config.yaml
train_examples: 39062
fusion: "prefix"
decoder_norm: "layernorm"
decoder_drop_path: 0.15
decoder_connector: "linear"
residual_init: "none"
optimizer: "soap"
beta2: 0.99
beta1: 0.95
eps: 1e-08
adamw_lr_other_params: 0.0015
steps: 6300
Rows from block 6 of the audio encoder, named by matrix and row number. Each number is 50 + 10 x the weight over the matrix's rms, rounded and kept within 0 to 99. All counts start at 0.
# fc2: MLP down (encoder.blocks.6.mlp.fc2.weight, 192x384), inputs 192-383
fc2.82:61 52 38 56 49 55 47 53 51 62 56 46 54 29 64 46 46 67 34 59 56 42 61 46 56 51 44 57 41 31 40 60 66 41 43 52 59 66 60 56 60 29 34 44 30 54 46 47 47 53 60 54 50 33 42 52 41 65 46 48 38 55 52 65 56 56 48 36 40 57 39 44 27 56 50 50 38 48 44 39 41 64 48 55 43 50 53 54 34 46 40 69 55 52 31 36 59 62 38 47 61 46 44 82 50 45 28 53 40 28 41 46 62 65 59 39 41 54 37 59 39 36 47 52 63 59 57 40 41 58 48 48 51 67 50 59 43 38 38 64 56 44 41 57 42 52 56 45 56 31 41 50 61 49 62 60 46 36 64 35 56 56 70 38 65 49 23 45 49 36 77 33 41 58 47 44 42 45 63 34 51 39 60 44 60 62 40 58 49 60 65 47
fc2.83:56 52 45 60 56 43 64 37 32 58 56 66 48 53 52 56 46 61 60 48 37 49 55 53 52 83 58 52 44 67 47 61 46 25 49 36 55 49 58 42 21 51 55 48 61 42 50 66 52 60 46 48 69 57 52 35 50 43 40 30 48 59 54 50 49 44 67 45 45 39 53 59 44 65 44 55 38 63 22 34 63 53 43 58 77 59 47 38 45 54 48 41 60 60 61 48 49 59 42 61 54 47 63 42 41 48 39 36 34 39 71 45 34 61 47 43 50 47 61 70 47 47 44 55 52 57 43 49 61 30 54 39 54 44 43 70 61 64 61 61 53 58 45 55 56 51 40 66 40 50 68 45 45 41 60 41 46 47 70 45 56 48 48 29 54 44 37 49 63 58 56 44 43 50 42 41 53 54 69 52 51 52 52 32 56 48 48 47 46 57 51 26
fc2.84:42 26 53 41 41 46 60 60 66 70 44 57 47 43 53 66 46 50 28 53 43 34 43 60 57 42 46 51 46 55 65 51 46 45 61 22 40 41 33 42 67 58 55 52 42 54 52 51 44 56 54 47 36 35 58 54 56 57 65 68 49 32 50 38 49 45 54 56 38 51 58 51 61 59 43 54 34 48 61 35 53 47 47 59 56 54 45 48 69 47 35 62 55 49 58 45 66 40 38 46 25 57 67 43 56 56 39 58 64 44 43 59 78 60 57 43 34 48 48 61 53 58 49 54 55 65 35 73 40 46 47 62 57 40 53 46 53 55 40 61 41 36 55 62 52 48 62 50 53 62 50 54 54 55 37 61 39 43 41 56 36 43 43 52 58 60 47 52 63 65 56 71 43 44 62 46 38 52 46 59 68 43 55 67 60 60 61 58 47 49 56 53
fc2.85:65 53 52 64 38 49 56 29 61 56 61 62 31 64 56 39 55 43 53 32 55 36 67 53 52 62 59 52 72 45 57 54 54 48 31 37 60 39 53 49 57 52 42 46 31 57 54 42 70 52 63 52 47 49 54 43 65 17 77 43 46 68 45 46 48 40 47 69 73 43 34 49 43 58 32 67 60 34 61 54 41 45 58 41 52 55 42 73 33 47 44 54 64 38 54 55 54 30 62 55 45 69 65 64 57 45 35 56 40 41 62 38 60 45 68 40 56 51 46 70 48 54 33 64 51 50 56 50 65 51 50 50 52 48 38 31 48 36 40 55 53 60 41 61 47 48 37 43 41 48 58 54 51 34 61 47 50 62 36 47 49 40 35 46 37 28 54 30 43 34 54 50 50 48 45 47 54 47 32 56 38 53 46 31 52 52 43 46 42 51 49 61
fc2.86:52 52 38 41 54 36 39 53 41 68 58 45 41 77 58 56 45 47 70 48 48 67 57 59 56 49 49 51 51 51 47 64 35 55 47 47 46 44 68 58 48 51 46 45 36 38 58 40 47 57 79 62 58 60 36 35 29 49 48 59 54 58 55 44 49 39 57 63 51 39 27 46 42 43 38 49 52 57 32 50 37 50 78 56 53 49 54 74 73 48 33 52 50 46 44 40 46 58 38 59 25 59 53 53 58 58 55 35 41 33 51 46 64 59 44 39 60 56 55 60 51 28 39 42 53 37 57 38 52 41 45 56 51 43 50 58 45 53 38 66 32 50 47 59 51 38 51 52 54 54 21 46 74 71 56 55 59 56 50 53 26 42 70 53 51 41 64 47 51 48 44 45 48 51 68 55 40 55 61 46 60 62 40 49 74 45 40 42 68 61 49 60
fc2.87:50 36 43 44 41 27 44 35 60 60 53 62 66 52 57 53 45 43 45 44 29 51 49 47 59 52 51 58 50 53 51 44 47 49 61 47 59 57 61 46 42 49 40 48 42 48 54 43 52 52 48 40 34 53 40 44 60 56 56 63 40 29 54 58 50 46 47 69 27 53 43 40 39 41 48 46 44 68 44 64 44 56 52 55 22 48 47 67 65 48 38 38 65 45 48 58 53 64 38 47 58 53 49 57 39 48 52 49 61 52 61 54 64 46 43 52 53 30 64 44 48 43 50 48 46 67 51 55 46 49 70 53 40 49 51 49 59 49 40 30 56 44 68 43 43 55 43 44 39 44 52 33 47 42 61 36 45 43 78 28 66 44 65 50 50 44 54 41 56 44 47 65 41 34 40 42 49 68 49 56 37 51 52 48 47 46 39 49 56 47 63 48
fc2.88:47 56 60 51 55 28 61 50 60 47 56 43 45 51 63 50 53 44 38 55 62 43 68 56 56 66 59 40 53 47 42 56 69 45 55 69 56 59 37 48 29 62 48 58 55 68 59 56 54 42 45 37 55 57 37 55 57 48 44 74 64 45 59 61 39 56 39 50 41 41 56 43 52 51 47 58 58 62 51 35 40 32 49 48 43 63 61 52 66 73 56 34 51 46 65 34 48 56 70 46 81 41 31 51 37 43 42 53 39 47 44 37 40 48 44 46 41 66 67 32 65 55 56 68 30 53 72 52 48 59 49 34 19 65 31 78 50 56 49 54 49 35 50 63 43 48 53 43 39 64 58 57 66 42 52 47 54 50 46 70 64 61 67 49 71 58 55 58 55 61 33 53 32 43 56 43 47 55 53 46 56 43 35 53 52 47 59 34 40 68 47 49
fc2.89:59 58 47 61 49 48 62 62 47 62 47 53 60 61 61 48 38 31 41 52 53 58 54 59 68 46 62 47 42 48 72 40 36 55 56 59 56 41 55 51 64 47 62 36 49 56 46 69 59 54 59 34 58 61 49 45 37 37 52 44 54 50 52 26 46 58 58 49 44 52 49 49 38 50 74 59 59 48 62 31 43 46 58 53 62 42 37 46 51 43 33 44 59 52 48 46 44 39 37 49 62 47 58 63 59 45 46 54 81 50 49 43 48 74 63 45 56 58 52 53 42 56 52 44 39 47 46 45 44 48 45 48 62 34 47 69 52 35 52 52 53 61 54 66 51 52 55 53 52 47 70 53 45 57 60 34 48 72 48 46 68 46 56 40 41 53 52 52 40 43 69 47 37 61 37 46 52 48 37 51 44 34 73 53 56 57 47 48 43 43 40 36
fc2.90:44 62 67 59 35 37 60 50 58 58 45 68 43 40 58 62 62 52 56 50 44 63 53 47 59 53 49 63 55 51 47 72 68 40 48 48 47 56 51 33 51 53 43 66 52 56 47 61 56 50 32 55 31 32 56 62 58 56 44 42 53 46 48 59 56 38 39 44 56 39 44 50 43 48 48 48 49 53 48 50 48 43 59 39 34 54 60 46 42 46 37 47 41 57 48 69 32 36 41 49 41 62 34 57 68 59 44 42 31 36 46 52 57 52 55 40 48 43 49 54 36 64 40 45 65 39 36 54 31 43 45 48 52 49 41 51 53 34 60 63 54 62 58 53 51 53 52 59 50 50 44 48 55 66 57 46 66 41 51 41 43 54 47 53 37 33 41 50 45 51 46 52 75 54 37 60 70 50 52 46 48 58 49 36 46 40 52 40 23 42 46 52
fc2.91:53 53 57 43 55 54 43 66 42 42 54 61 52 37 45 42 53 55 46 50 39 51 54 45 48 52 54 41 59 42 50 47 46 36 36 55 56 57 48 43 64 58 50 61 63 45 52 75 45 43 45 45 57 38 67 47 43 41 45 46 42 41 51 52 35 51 37 38 42 52 37 47 30 65 61 40 51 51 51 39 40 57 39 52 44 47 59 61 42 36 51 64 52 67 45 44 39 45 54 63 48 47 37 63 55 68 50 67 50 45 52 43 67 51 37 28 47 68 44 59 45 44 64 45 57 55 52 39 42 41 62 59 46 38 58 56 67 53 50 51 58 50 35 52 47 57 39 47 66 58 51 50 38 62 39 54 80 53 46 62 42 42 61 44 51 47 68 52 59 44 51 32 50 35 61 33 51 65 55 53 51 47 41 50 44 58 63 65 60 39 32 44
fc2.92:42 54 58 56 58 53 39 50 45 50 53 48 51 32 53 53 42 38 60 48 42 46 54 38 56 52 49 39 44 57 54 54 30 49 64 55 44 49 54 53 53 50 37 43 40 56 41 49 46 44 73 38 50 44 44 50 35 65 43 46 50 40 45 52 45 73 33 62 64 59 62 47 57 60 51 19 60 33 35 55 42 52 60 44 45 65 68 49 53 39 50 37 42 62 48 38 45 51 42 37 56 45 44 64 64 38 55 48 50 32 55 73 41 46 44 57 42 62 43 58 34 41 40 38 49 48 55 54 53 39 45 55 47 48 48 49 42 51 72 40 41 39 48 50 32 52 51 33 46 49 58 43 42 41 38 65 50 31 39 59 52 36 57 47 51 44 65 54 43 51 39 57 33 44 44 59 39 47 61 39 60 58 52 40 56 62 57 69 63 38 43 56
fc2.93:51 50 41 62 60 46 53 49 60 37 37 58 70 48 45 49 60 62 51 51 57 52 61 54 41 53 49 49 44 48 59 61 46 69 40 44 52 36 60 49 50 65 44 44 46 58 43 61 64 38 41 55 62 44 36 62 41 40 50 52 33 68 23 47 56 59 36 43 50 16 43 57 46 48 47 52 57 54 37 59 41 56 45 47 49 44 65 68 58 58 69 57 48 44 58 46 54 61 50 68 57 44 53 69 61 46 49 51 41 49 62 54 43 41 61 64 33 62 63 35 62 51 69 57 70 39 51 42 61 54 31 55 37 57 40 45 55 28 49 53 60 59 48 52 49 51 30 60 56 60 58 44 50 45 72 57 61 36 45 56 59 50 51 47 58 56 51 47 52 57 43 49 55 49 42 76 33 42 70 24 43 59 49 42 67 43 53 62 42 50 69 42
fc2.94:39 47 52 54 38 54 57 52 57 47 48 53 35 46 47 46 44 54 42 46 35 61 23 47 47 39 52 51 45 41 54 45 39 54 45 52 52 36 56 41 55 55 53 31 33 52 47 54 58 27 63 40 60 56 51 58 47 48 38 54 59 44 29 52 40 58 46 39 30 42 68 52 32 45 72 60 49 60 50 40 47 49 47 48 45 53 63 52 61 45 52 61 37 58 52 60 47 57 59 37 38 31 49 48 33 49 57 47 62 50 45 46 32 44 25 67 61 68 63 64 42 43 31 43 65 48 61 54 65 41 37 50 39 58 46 56 44 56 43 63 47 46 41 47 31 56 17 42 50 63 52 37 48 46 60 49 55 45 53 41 43 49 47 33 59 34 57 46 50 61 56 39 32 57 49 57 71 45 51 55 51 42 39 39 49 63 64 50 42 48 50 56
fc2.95:53 42 47 42 38 47 54 57 44 33 60 50 40 47 48 56 37 41 52 57 62 58 56 23 47 49 57 49 47 49 57 30 46 56 53 71 58 48 51 56 51 47 62 50 63 48 34 44 43 62 52 39 58 57 50 48 41 48 31 38 43 71 65 44 48 53 46 40 45 47 47 49 50 66 54 75 54 51 46 36 53 43 41 27 36 65 62 52 50 47 29 59 37 55 48 47 51 48 57 55 32 55 33 47 43 57 49 54 28 55 37 53 45 36 64 58 50 53 44 47 60 55 60 51 53 42 47 61 53 54 47 60 58 52 56 46 57 54 43 46 66 43 63 66 47 46 57 57 54 62 42 39 73 67 46 53 60 44 51 29 48 65 51 45 57 23 70 47 56 57 38 45 40 53 78 58 44 43 52 60 51 47 55 56 54 40 48 52 51 42 50 38
fc2.96:44 61 41 45 52 44 45 51 58 25 46 67 62 40 59 42 65 47 74 53 55 49 52 65 41 63 53 66 54 37 74 60 52 38 54 52 51 33 54 51 27 53 53 49 50 38 54 46 45 59 39 53 61 54 50 61 38 47 55 41 49 51 47 51 37 46 57 47 48 43 37 58 45 54 51 55 45 51 36 51 63 40 41 57 63 58 59 60 41 56 58 48 41 46 66 59 47 45 35 66 49 58 60 40 32 57 53 48 58 52 62 37 33 56 44 58 54 44 48 47 54 58 49 39 52 64 55 65 62 55 59 52 68 66 49 42 48 55 63 46 47 46 74 57 57 45 35 45 31 36 61 47 59 30 36 41 49 58 58 68 43 52 33 63 39 57 40 43 38 43 54 65 43 42 53 41 54 47 49 55 53 51 48 65 53 41 52 52 55 50 74 58
fc2.97:52 45 39 70 60 50 37 55 56 52 47 57 43 57 47 57 61 40 45 48 26 50 54 43 55 63 45 57 37 49 66 37 47 62 22 40 44 59 55 61 49 50 51 54 40 54 49 70 51 45 51 44 46 56 67 56 72 52 54 39 46 60 64 61 30 55 48 39 53 44 47 55 43 66 62 48 36 46 65 38 51 46 56 61 51 42 56 53 48 38 53 58 61 53 46 38 61 63 52 49 53 50 38 47 74 54 55 46 56 46 64 41 69 56 51 31 32 30 33 39 58 56 54 51 45 40 53 50 40 40 45 53 60 43 47 68 45 65 49 59 64 43 44 25 50 43 44 31 41 52 48 54 53 55 40 60 51 59 44 49 67 52 63 45 39 45 47 66 48 54 46 55 53 48 52 50 45 52 48 42 38 48 24 38 32 36 31 61 57 45 44 63
fc2.98:48 54 64 45 76 25 41 57 50 52 59 46 59 65 46 56 38 53 32 48 55 52 43 57 47 54 42 60 44 62 31 64 51 47 53 53 37 47 69 63 52 66 31 45 38 55 35 46 49 45 53 37 49 53 35 33 56 42 47 56 55 53 46 41 41 69 50 46 42 64 50 51 54 46 59 57 53 34 56 50 44 47 42 45 53 52 50 41 41 43 47 55 32 52 41 46 41 36 70 55 48 32 50 64 46 53 41 49 52 58 54 54 46 55 59 42 47 48 53 52 58 47 48 67 54 39 59 44 42 61 63 53 52 44 23 49 41 49 59 36 42 69 39 48 54 43 43 34 39 37 55 52 50 46 39 53 63 64 65 45 33 54 48 37 43 49 47 47 49 59 49 53 42 49 58 44 49 43 48 64 50 48 34 40 64 52 51 47 55 70 53 68
fc2.99:39 45 40 47 52 59 57 50 57 32 67 54 50 47 44 47 47 56 46 43 62 64 61 66 44 30 45 46 65 54 47 51 45 48 45 74 47 38 61 53 46 66 60 38 48 80 42 36 36 43 59 62 48 49 59 42 46 29 53 49 50 63 35 63 43 72 39 66 26 48 57 49 46 56 44 36 47 58 64 44 65 47 49 47 42 76 63 68 42 64 68 43 47 53 46 47 56 45 51 59 43 53 53 44 37 41 40 57 55 57 55 67 71 49 30 55 55 37 43 69 51 63 56 46 61 33 60 31 49 40 44 43 52 34 39 52 70 67 61 32 53 42 60 55 66 46 64 61 58 43 48 45 67 42 43 72 37 49 41 52 42 68 51 53 32 31 41 61 50 31 63 76 55 63 51 51 56 49 67 42 35 73 46 51 26 42 48 50 56 37 50 47
fc2.100:35 46 57 36 71 51 53 51 54 61 53 55 54 59 51 40 43 39 42 39 56 31 44 49 52 48 67 59 39 41 44 44 49 38 54 35 58 51 47 50 43 36 58 49 58 53 47 40 50 59 39 33 47 43 27 57 40 60 61 50 58 51 59 45 35 36 37 71 35 50 48 44 43 51 67 35 47 54 55 60 68 68 54 37 64 71 52 46 41 55 54 42 45 43 48 56 57 49 27 50 41 30 54 32 43 58 56 39 57 59 53 40 29 38 40 39 46 46 47 52 58 58 62 35 56 51 44 41 40 45 46 58 44 48 40 51 46 49 49 36 66 52 40 54 59 55 55 39 35 46 34 67 53 38 44 45 56 52 67 56 47 63 45 52 63 55 52 46 41 29 39 58 55 52 66 50 53 57 52 44 69 44 33 55 48 44 57 46 56 59 41 55
fc2.101:53 34 32 42 38 38 53 51 56 59 56 64 41 49 43 39 63 39 47 61 45 36 43 34 50 53 52 50 52 51 48 67 45 44 61 65 40 76 49 54 37 47 52 54 54 56 46 34 49 36 53 56 39 41 44 40 58 48 61 54 57 65 53 58 55 61 66 49 57 49 63 46 68 71 45 52 43 54 43 41 40 44 48 42 22 47 56 62 34 42 52 49 54 57 63 53 18 55 52 32 74 52 50 45 45 44 47 58 47 56 62 32 45 45 51 63 40 63 49 67 47 61 59 56 58 42 53 66 55 45 43 48 54 41 62 62 59 71 52 52 44 50 38 52 46 48 48 61 49 44 36 46 57 40 51 73 63 58 61 51 67 51 43 55 45 36 40 47 54 49 41 58 57 59 45 57 47 41 56 48 60 46 46 52 62 49 59 30 56 47 57 52
fc2.102:46 54 60 34 65 64 43 47 48 49 57 60 45 40 38 37 48 43 43 56 60 52 40 55 51 57 57 55 45 61 38 45 47 37 49 74 62 40 48 51 49 54 42 45 69 39 52 46 50 54 62 71 66 59 50 32 48 65 56 37 51 57 52 52 60 62 51 53 44 59 42 46 56 40 50 43 40 44 40 29 63 53 51 29 46 60 66 61 59 57 54 65 52 42 49 51 37 48 50 53 53 48 37 59 44 42 54 51 62 38 54 60 51 55 56 48 64 65 41 54 46 51 44 56 57 53 59 53 37 52 54 53 59 42 28 39 63 46 55 58 60 36 46 42 37 44 71 33 54 42 50 63 49 50 42 57 54 50 34 54 39 41 28 83 57 39 55 50 59 60 50 39 50 62 47 60 43 53 52 73 61 48 40 20 55 36 66 43 44 73 53 61
fc2.103:40 67 52 57 55 46 55 48 41 61 40 65 42 63 44 64 46 50 52 74 62 42 63 56 26 58 40 42 38 59 46 31 33 35 54 59 54 39 48 47 47 53 44 51 46 50 37 36 35 60 31 38 50 45 64 63 38 50 56 66 74 63 22 73 63 50 54 47 72 37 71 43 42 40 46 38 69 46 31 39 28 47 52 52 30 39 62 57 52 58 59 61 56 83 44 49 35 59 56 43 64 47 55 65 49 48 49 67 61 53 44 48 72 64 58 53 53 48 35 47 55 44 55 42 50 57 51 35 39 71 53 42 40 43 54 46 52 24 58 45 18 51 42 45 43 72 68 33 39 46 44 28 51 33 47 36 48 36 34 52 58 54 48 52 43 73 67 66 56 45 62 43 49 50 35 49 46 53 54 27 60 61 26 61 40 44 42 36 58 49 59 36
fc2.104:39 62 42 38 57 38 60 63 53 33 41 46 61 51 56 42 46 31 53 43 35 37 55 40 54 31 64 49 54 39 38 52 37 47 47 45 54 40 50 51 49 34 60 37 68 40 60 50 45 45 51 65 44 08 66 48 58 51 62 61 43 51 66 48 54 49 51 63 62 42 49 61 53 37 58 54 55 48 65 41 57 57 46 62 28 66 58 54 46 43 33 31 51 49 51 47 68 78 74 54 68 67 48 48 39 67 60 39 67 51 45 33 45 40 42 32 41 49 56 43 38 54 65 68 53 66 56 62 44 40 38 47 36 45 53 51 80 48 51 22 50 44 42 52 42 40 41 43 43 53 52 50 60 46 59 52 39 47 32 47 43 55 58 50 56 57 73 60 41 46 39 63 36 56 48 37 48 46 48 68 49 33 49 52 46 59 52 58 32 49 62 43
fc2.105:54 36 41 17 60 45 48 52 56 44 42 67 57 54 55 52 42 48 44 51 65 61 56 36 45 44 53 52 54 56 45 53 52 59 62 50 56 62 53 56 61 39 51 38 53 59 51 57 51 45 61 58 77 67 55 55 52 53 37 37 45 40 56 45 32 65 49 45 50 41 60 35 73 63 47 48 46 59 58 43 45 29 49 26 65 56 41 40 53 55 54 46 39 53 47 36 63 48 41 44 59 57 37 61 53 44 50 58 60 54 54 56 55 55 64 36 69 49 59 33 54 48 32 59 53 50 40 55 51 39 61 52 50 29 41 64 51 57 54 58 49 43 77 38 56 47 66 62 35 42 62 48 73 62 50 48 49 65 38 31 44 48 49 43 47 30 36 42 49 50 45 67 52 42 65 47 59 64 55 43 39 58 54 49 32 44 56 49 56 50 72 76
fc2.106:68 55 50 44 63 51 45 49 61 50 47 70 40 46 73 58 38 50 61 62 46 38 44 83 59 52 50 54 53 42 59 36 48 44 34 41 50 59 68 36 49 51 41 55 45 44 46 45 51 56 58 49 51 40 60 52 49 52 45 59 49 57 63 41 78 56 53 38 49 52 53 49 36 49 66 47 44 56 60 61 42 45 54 33 42 38 50 41 53 58 36 44 47 35 58 67 44 53 56 43 48 54 53 44 67 62 53 63 24 55 50 50 35 37 47 39 46 58 65 45 62 38 61 76 57 38 62 45 56 36 31 70 14 49 58 55 80 25 53 37 61 37 54 53 59 56 31 45 44 40 48 44 46 52 46 47 48 31 51 51 48 57 52 34 40 45 53 57 54 48 45 32 47 41 52 59 54 51 55 78 49 35 60 55 67 42 46 43 49 70 65 29
fc2.107:54 50 37 63 31 45 43 41 36 39 37 47 60 48 36 39 76 50 39 57 46 48 54 56 55 58 59 34 60 53 34 51 38 47 42 57 50 52 40 55 24 45 56 50 54 48 52 70 50 39 34 59 47 20 47 31 50 41 45 58 36 75 45 39 47 49 54 44 52 44 57 35 58 48 51 54 65 59 63 61 68 48 46 62 54 63 61 59 57 32 52 77 57 47 34 39 53 47 55 46 70 57 48 50 49 61 32 65 54 50 51 58 67 38 57 52 75 56 52 44 62 68 38 55 54 61 33 54 54 64 49 55 50 33 62 63 48 37 47 52 53 54 46 39 51 56 63 41 57 58 48 47 61 51 43 63 41 67 40 41 45 39 53 56 40 55 60 45 51 32 45 45 52 40 52 59 68 63 52 69 55 55 52 47 48 53 53 50 48 38 59 27
fc2.108:58 55 45 57 42 51 45 49 47 55 43 65 53 48 57 45 61 32 46 49 49 53 57 51 61 51 60 49 48 59 52 55 54 51 51 48 51 58 59 36 62 49 34 51 61 66 55 64 38 56 50 62 47 41 50 51 37 45 57 54 51 41 39 50 35 54 51 37 74 58 52 46 20 49 59 57 49 54 47 52 42 47 51 58 61 57 58 58 67 50 48 32 43 44 59 46 40 58 50 57 58 57 57 38 23 34 39 61 32 41 54 33 57 69 50 59 46 58 47 60 48 59 47 35 29 52 55 59 38 55 47 43 54 47 43 49 53 42 44 52 58 64 44 55 44 53 37 52 40 51 49 46 45 38 44 55 66 45 44 55 59 47 42 66 43 46 67 43 48 59 53 40 43 42 46 50 56 47 27 54 50 50 62 55 48 46 20 45 30 20 37 52
fc2.109:45 52 57 35 60 56 53 47 46 44 59 56 38 39 52 53 45 48 45 70 44 55 40 43 55 39 39 59 55 62 46 68 27 47 48 44 58 71 33 42 43 66 57 42 53 50 49 39 54 61 33 50 57 43 58 50 47 32 45 64 41 53 52 37 55 44 38 34 58 63 61 54 60 57 47 72 49 57 56 39 52 61 36 49 33 38 42 53 38 50 44 59 33 48 56 50 58 45 67 53 57 39 44 54 63 42 39 62 44 38 59 40 59 61 62 39 67 67 44 35 60 42 68 49 64 51 40 33 31 42 57 48 66 56 50 54 58 57 45 46 54 52 44 55 44 54 50 42 67 52 56 49 55 63 51 70 44 57 37 54 57 63 54 47 55 46 41 55 71 61 38 52 53 32 69 50 57 51 40 44 33 32 39 60 60 51 60 64 61 40 47 48
fc2.110:69 71 57 67 49 44 52 47 64 62 52 57 69 63 50 50 32 58 44 37 66 56 85 56 56 46 66 46 58 52 40 34 42 36 62 54 66 50 57 54 43 65 48 53 51 63 50 43 40 41 61 47 67 43 51 43 36 48 62 39 40 66 61 50 53 50 38 38 46 47 53 50 56 48 59 42 45 70 49 54 57 29 63 61 48 58 54 45 42 77 56 41 42 65 41 34 56 61 44 63 52 36 49 36 61 57 59 40 53 54 55 43 50 53 58 41 34 60 69 51 51 65 51 63 45 63 56 50 40 64 54 79 57 33 64 44 41 50 44 47 53 41 69 38 45 38 62 48 50 43 53 49 45 60 57 63 48 55 63 68 39 54 42 60 63 59 40 46 30 39 57 51 53 54 45 46 47 47 58 60 45 58 53 58 39 57 56 47 45 49 53 51
fc2.111:50 59 58 74 36 46 35 53 52 49 64 35 65 67 49 37 56 53 49 45 41 53 51 45 37 51 53 59 38 62 45 39 49 52 30 55 42 57 48 44 45 50 67 53 49 55 55 60 53 68 56 54 35 67 52 55 41 33 58 72 45 59 51 14 52 54 43 44 55 55 40 58 36 38 34 59 55 44 60 57 61 32 36 44 57 32 60 52 41 46 61 52 63 45 40 64 48 39 45 49 42 57 37 49 50 43 52 38 47 57 58 37 42 50 36 52 55 58 77 59 57 43 51 54 47 53 40 39 41 50 57 48 38 46 68 39 40 44 46 47 59 59 53 55 46 40 46 44 31 70 41 43 38 38 55 51 43 44 54 57 53 58 51 45 50 56 50 34 73 46 42 41 47 42 51 54 46 61 52 44 54 59 58 51 42 42 45 48 54 66 32 63
fc2.112:42 69 62 50 42 43 70 54 61 50 39 47 52 42 47 38 57 56 27 48 63 72 44 56 42 28 51 57 46 46 58 52 49 64 45 43 44 47 44 42 66 47 41 63 33 49 36 34 66 31 54 49 53 59 48 38 36 42 61 42 50 51 62 57 47 27 73 50 48 36 48 55 45 44 77 29 50 47 51 58 47 48 51 51 53 37 49 51 43 32 57 69 47 46 66 60 45 50 43 55 43 53 34 48 51 49 52 46 53 64 74 63 33 49 34 49 45 38 47 59 46 33 47 45 49 33 44 35 59 49 40 37 58 47 47 62 65 37 62 47 36 51 40 53 42 47 40 57 55 44 55 47 55 56 40 62 65 60 59 31 57 63 50 29 37 47 52 44 49 37 53 54 56 45 59 64 27 44 59 48 40 45 57 57 64 48 65 43 34 63 50 55
fc2.113:41 56 57 46 45 60 53 50 48 43 43 48 33 48 50 45 39 45 58 72 62 67 54 19 51 35 40 45 45 44 57 37 36 34 51 50 42 50 38 48 47 42 50 72 52 59 47 47 38 61 57 69 49 57 54 56 41 33 48 75 54 64 52 58 59 47 64 52 65 60 53 63 43 41 56 55 47 42 42 71 38 48 61 54 44 53 43 70 52 43 57 58 55 87 50 51 44 52 68 51 47 64 42 54 34 51 55 51 59 45 44 39 73 48 60 49 47 40 47 50 35 47 35 53 41 56 70 57 50 60 40 47 40 55 55 63 50 59 65 51 58 38 71 63 35 39 61 38 43 50 45 52 45 51 57 67 57 45 49 55 51 39 48 50 49 61 51 48 64 44 58 37 44 54 49 57 45 39 39 48 46 51 68 59 56 34 41 56 46 40 35 65
fc2.114:63 50 54 44 51 43 46 28 41 57 47 62 33 54 45 65 53 55 41 48 64 62 43 65 60 56 60 39 53 49 43 64 54 51 56 36 59 60 36 51 48 57 77 55 56 37 56 51 53 58 48 69 49 60 46 43 50 45 41 56 53 62 60 38 55 48 59 36 41 40 42 50 48 56 38 53 69 56 46 52 38 42 58 26 51 42 30 52 54 55 50 64 58 58 49 56 48 59 65 59 48 56 68 43 50 67 64 50 52 71 59 45 45 60 39 71 48 50 61 60 37 40 45 55 38 42 68 30 45 50 32 57 57 71 54 34 56 52 43 33 54 39 45 67 60 48 60 65 44 41 44 50 49 42 55 59 51 54 53 57 58 47 44 44 34 36 55 45 50 61 47 42 47 53 63 50 46 40 34 51 57 49 36 55 67 55 36 55 41 53 62 55
fc2.115:57 45 45 54 80 42 50 51 57 55 48 48 58 52 47 33 68 57 52 40 44 43 43 53 46 44 64 45 47 36 67 59 51 43 46 42 47 59 60 25 46 48 34 46 50 49 36 52 58 38 42 41 58 57 64 55 43 58 61 57 47 53 45 62 43 49 45 42 61 41 41 61 52 63 39 49 45 48 50 42 44 41 53 52 48 42 49 26 51 34 43 56 53 67 44 45 40 65 53 43 28 47 63 50 46 60 62 70 77 55 58 58 46 41 56 44 63 45 52 55 54 55 49 42 44 37 52 39 49 57 53 59 61 39 66 42 54 36 51 55 63 59 82 53 38 45 53 54 69 64 58 61 41 52 38 45 48 46 50 28 61 51 57 46 57 50 41 35 40 45 56 46 41 53 43 61 44 63 66 51 61 46 40 37 40 52 39 35 71 34 64 44
fc2.116:49 42 55 21 45 65 44 52 60 63 65 74 49 64 66 62 48 42 38 43 54 69 57 49 64 35 34 56 33 55 41 45 32 42 55 47 57 45 46 55 49 40 50 42 42 48 56 43 63 54 56 67 42 54 51 44 59 28 48 52 61 48 38 60 44 34 43 45 49 53 48 52 38 37 60 57 48 49 41 71 47 46 45 59 45 55 42 48 67 68 69 37 55 54 35 36 32 28 45 46 60 37 48 41 34 42 30 61 44 45 61 53 69 50 66 25 44 40 65 54 38 63 48 62 32 47 57 46 53 59 43 61 49 54 36 54 67 39 42 60 54 45 48 53 35 52 53 58 51 44 37 50 48 55 29 41 61 62 41 48 44 44 62 62 46 61 65 51 52 52 45 46 40 41 55 45 37 55 63 40 54 50 55 47 47 44 58 62 29 47 65 33
fc2.117:38 42 51 43 60 41 48 35 46 35 65 43 42 57 49 61 45 65 48 35 67 49 30 63 55 48 52 32 55 54 51 30 51 57 49 66 51 48 46 44 53 52 48 53 51 42 45 57 55 47 44 39 51 50 48 49 44 29 52 39 40 33 45 54 46 46 48 58 51 47 54 52 52 35 45 56 62 63 51 54 30 58 50 45 38 56 59 58 38 52 59 33 49 50 49 49 46 36 34 31 44 50 43 61 55 60 48 57 60 62 41 48 40 45 47 42 69 49 49 46 60 47 63 41 42 44 51 38 60 66 44 46 39 53 72 43 37 46 55 53 53 41 62 44 55 51 29 41 56 45 32 52 43 41 64 56 55 62 46 59 51 51 54 47 31 44 54 46 47 51 41 44 43 32 66 51 43 55 66 40 56 60 66 47 46 39 68 60 44 38 61 66
fc2.118:43 55 51 49 53 65 49 41 33 25 55 57 52 33 56 35 48 65 51 38 47 28 58 64 53 57 46 58 48 41 52 48 45 47 39 46 68 47 45 62 42 50 52 57 53 57 49 45 59 49 46 73 33 46 57 57 37 51 50 61 28 42 55 47 37 61 65 60 47 41 31 56 54 65 46 73 41 42 51 43 49 51 51 61 63 54 44 33 55 47 53 53 53 58 54 33 50 57 51 47 54 41 47 35 48 44 63 37 59 48 34 51 46 51 45 59 23 50 61 53 48 62 53 32 52 78 49 57 69 40 50 54 58 66 39 44 57 39 45 42 40 45 58 51 25 46 64 57 63 40 51 60 46 50 35 51 39 55 42 65 54 41 36 60 39 49 49 48 37 61 56 43 41 53 53 38 48 65 41 39 54 64 45 51 57 44 51 51 17 35 45 59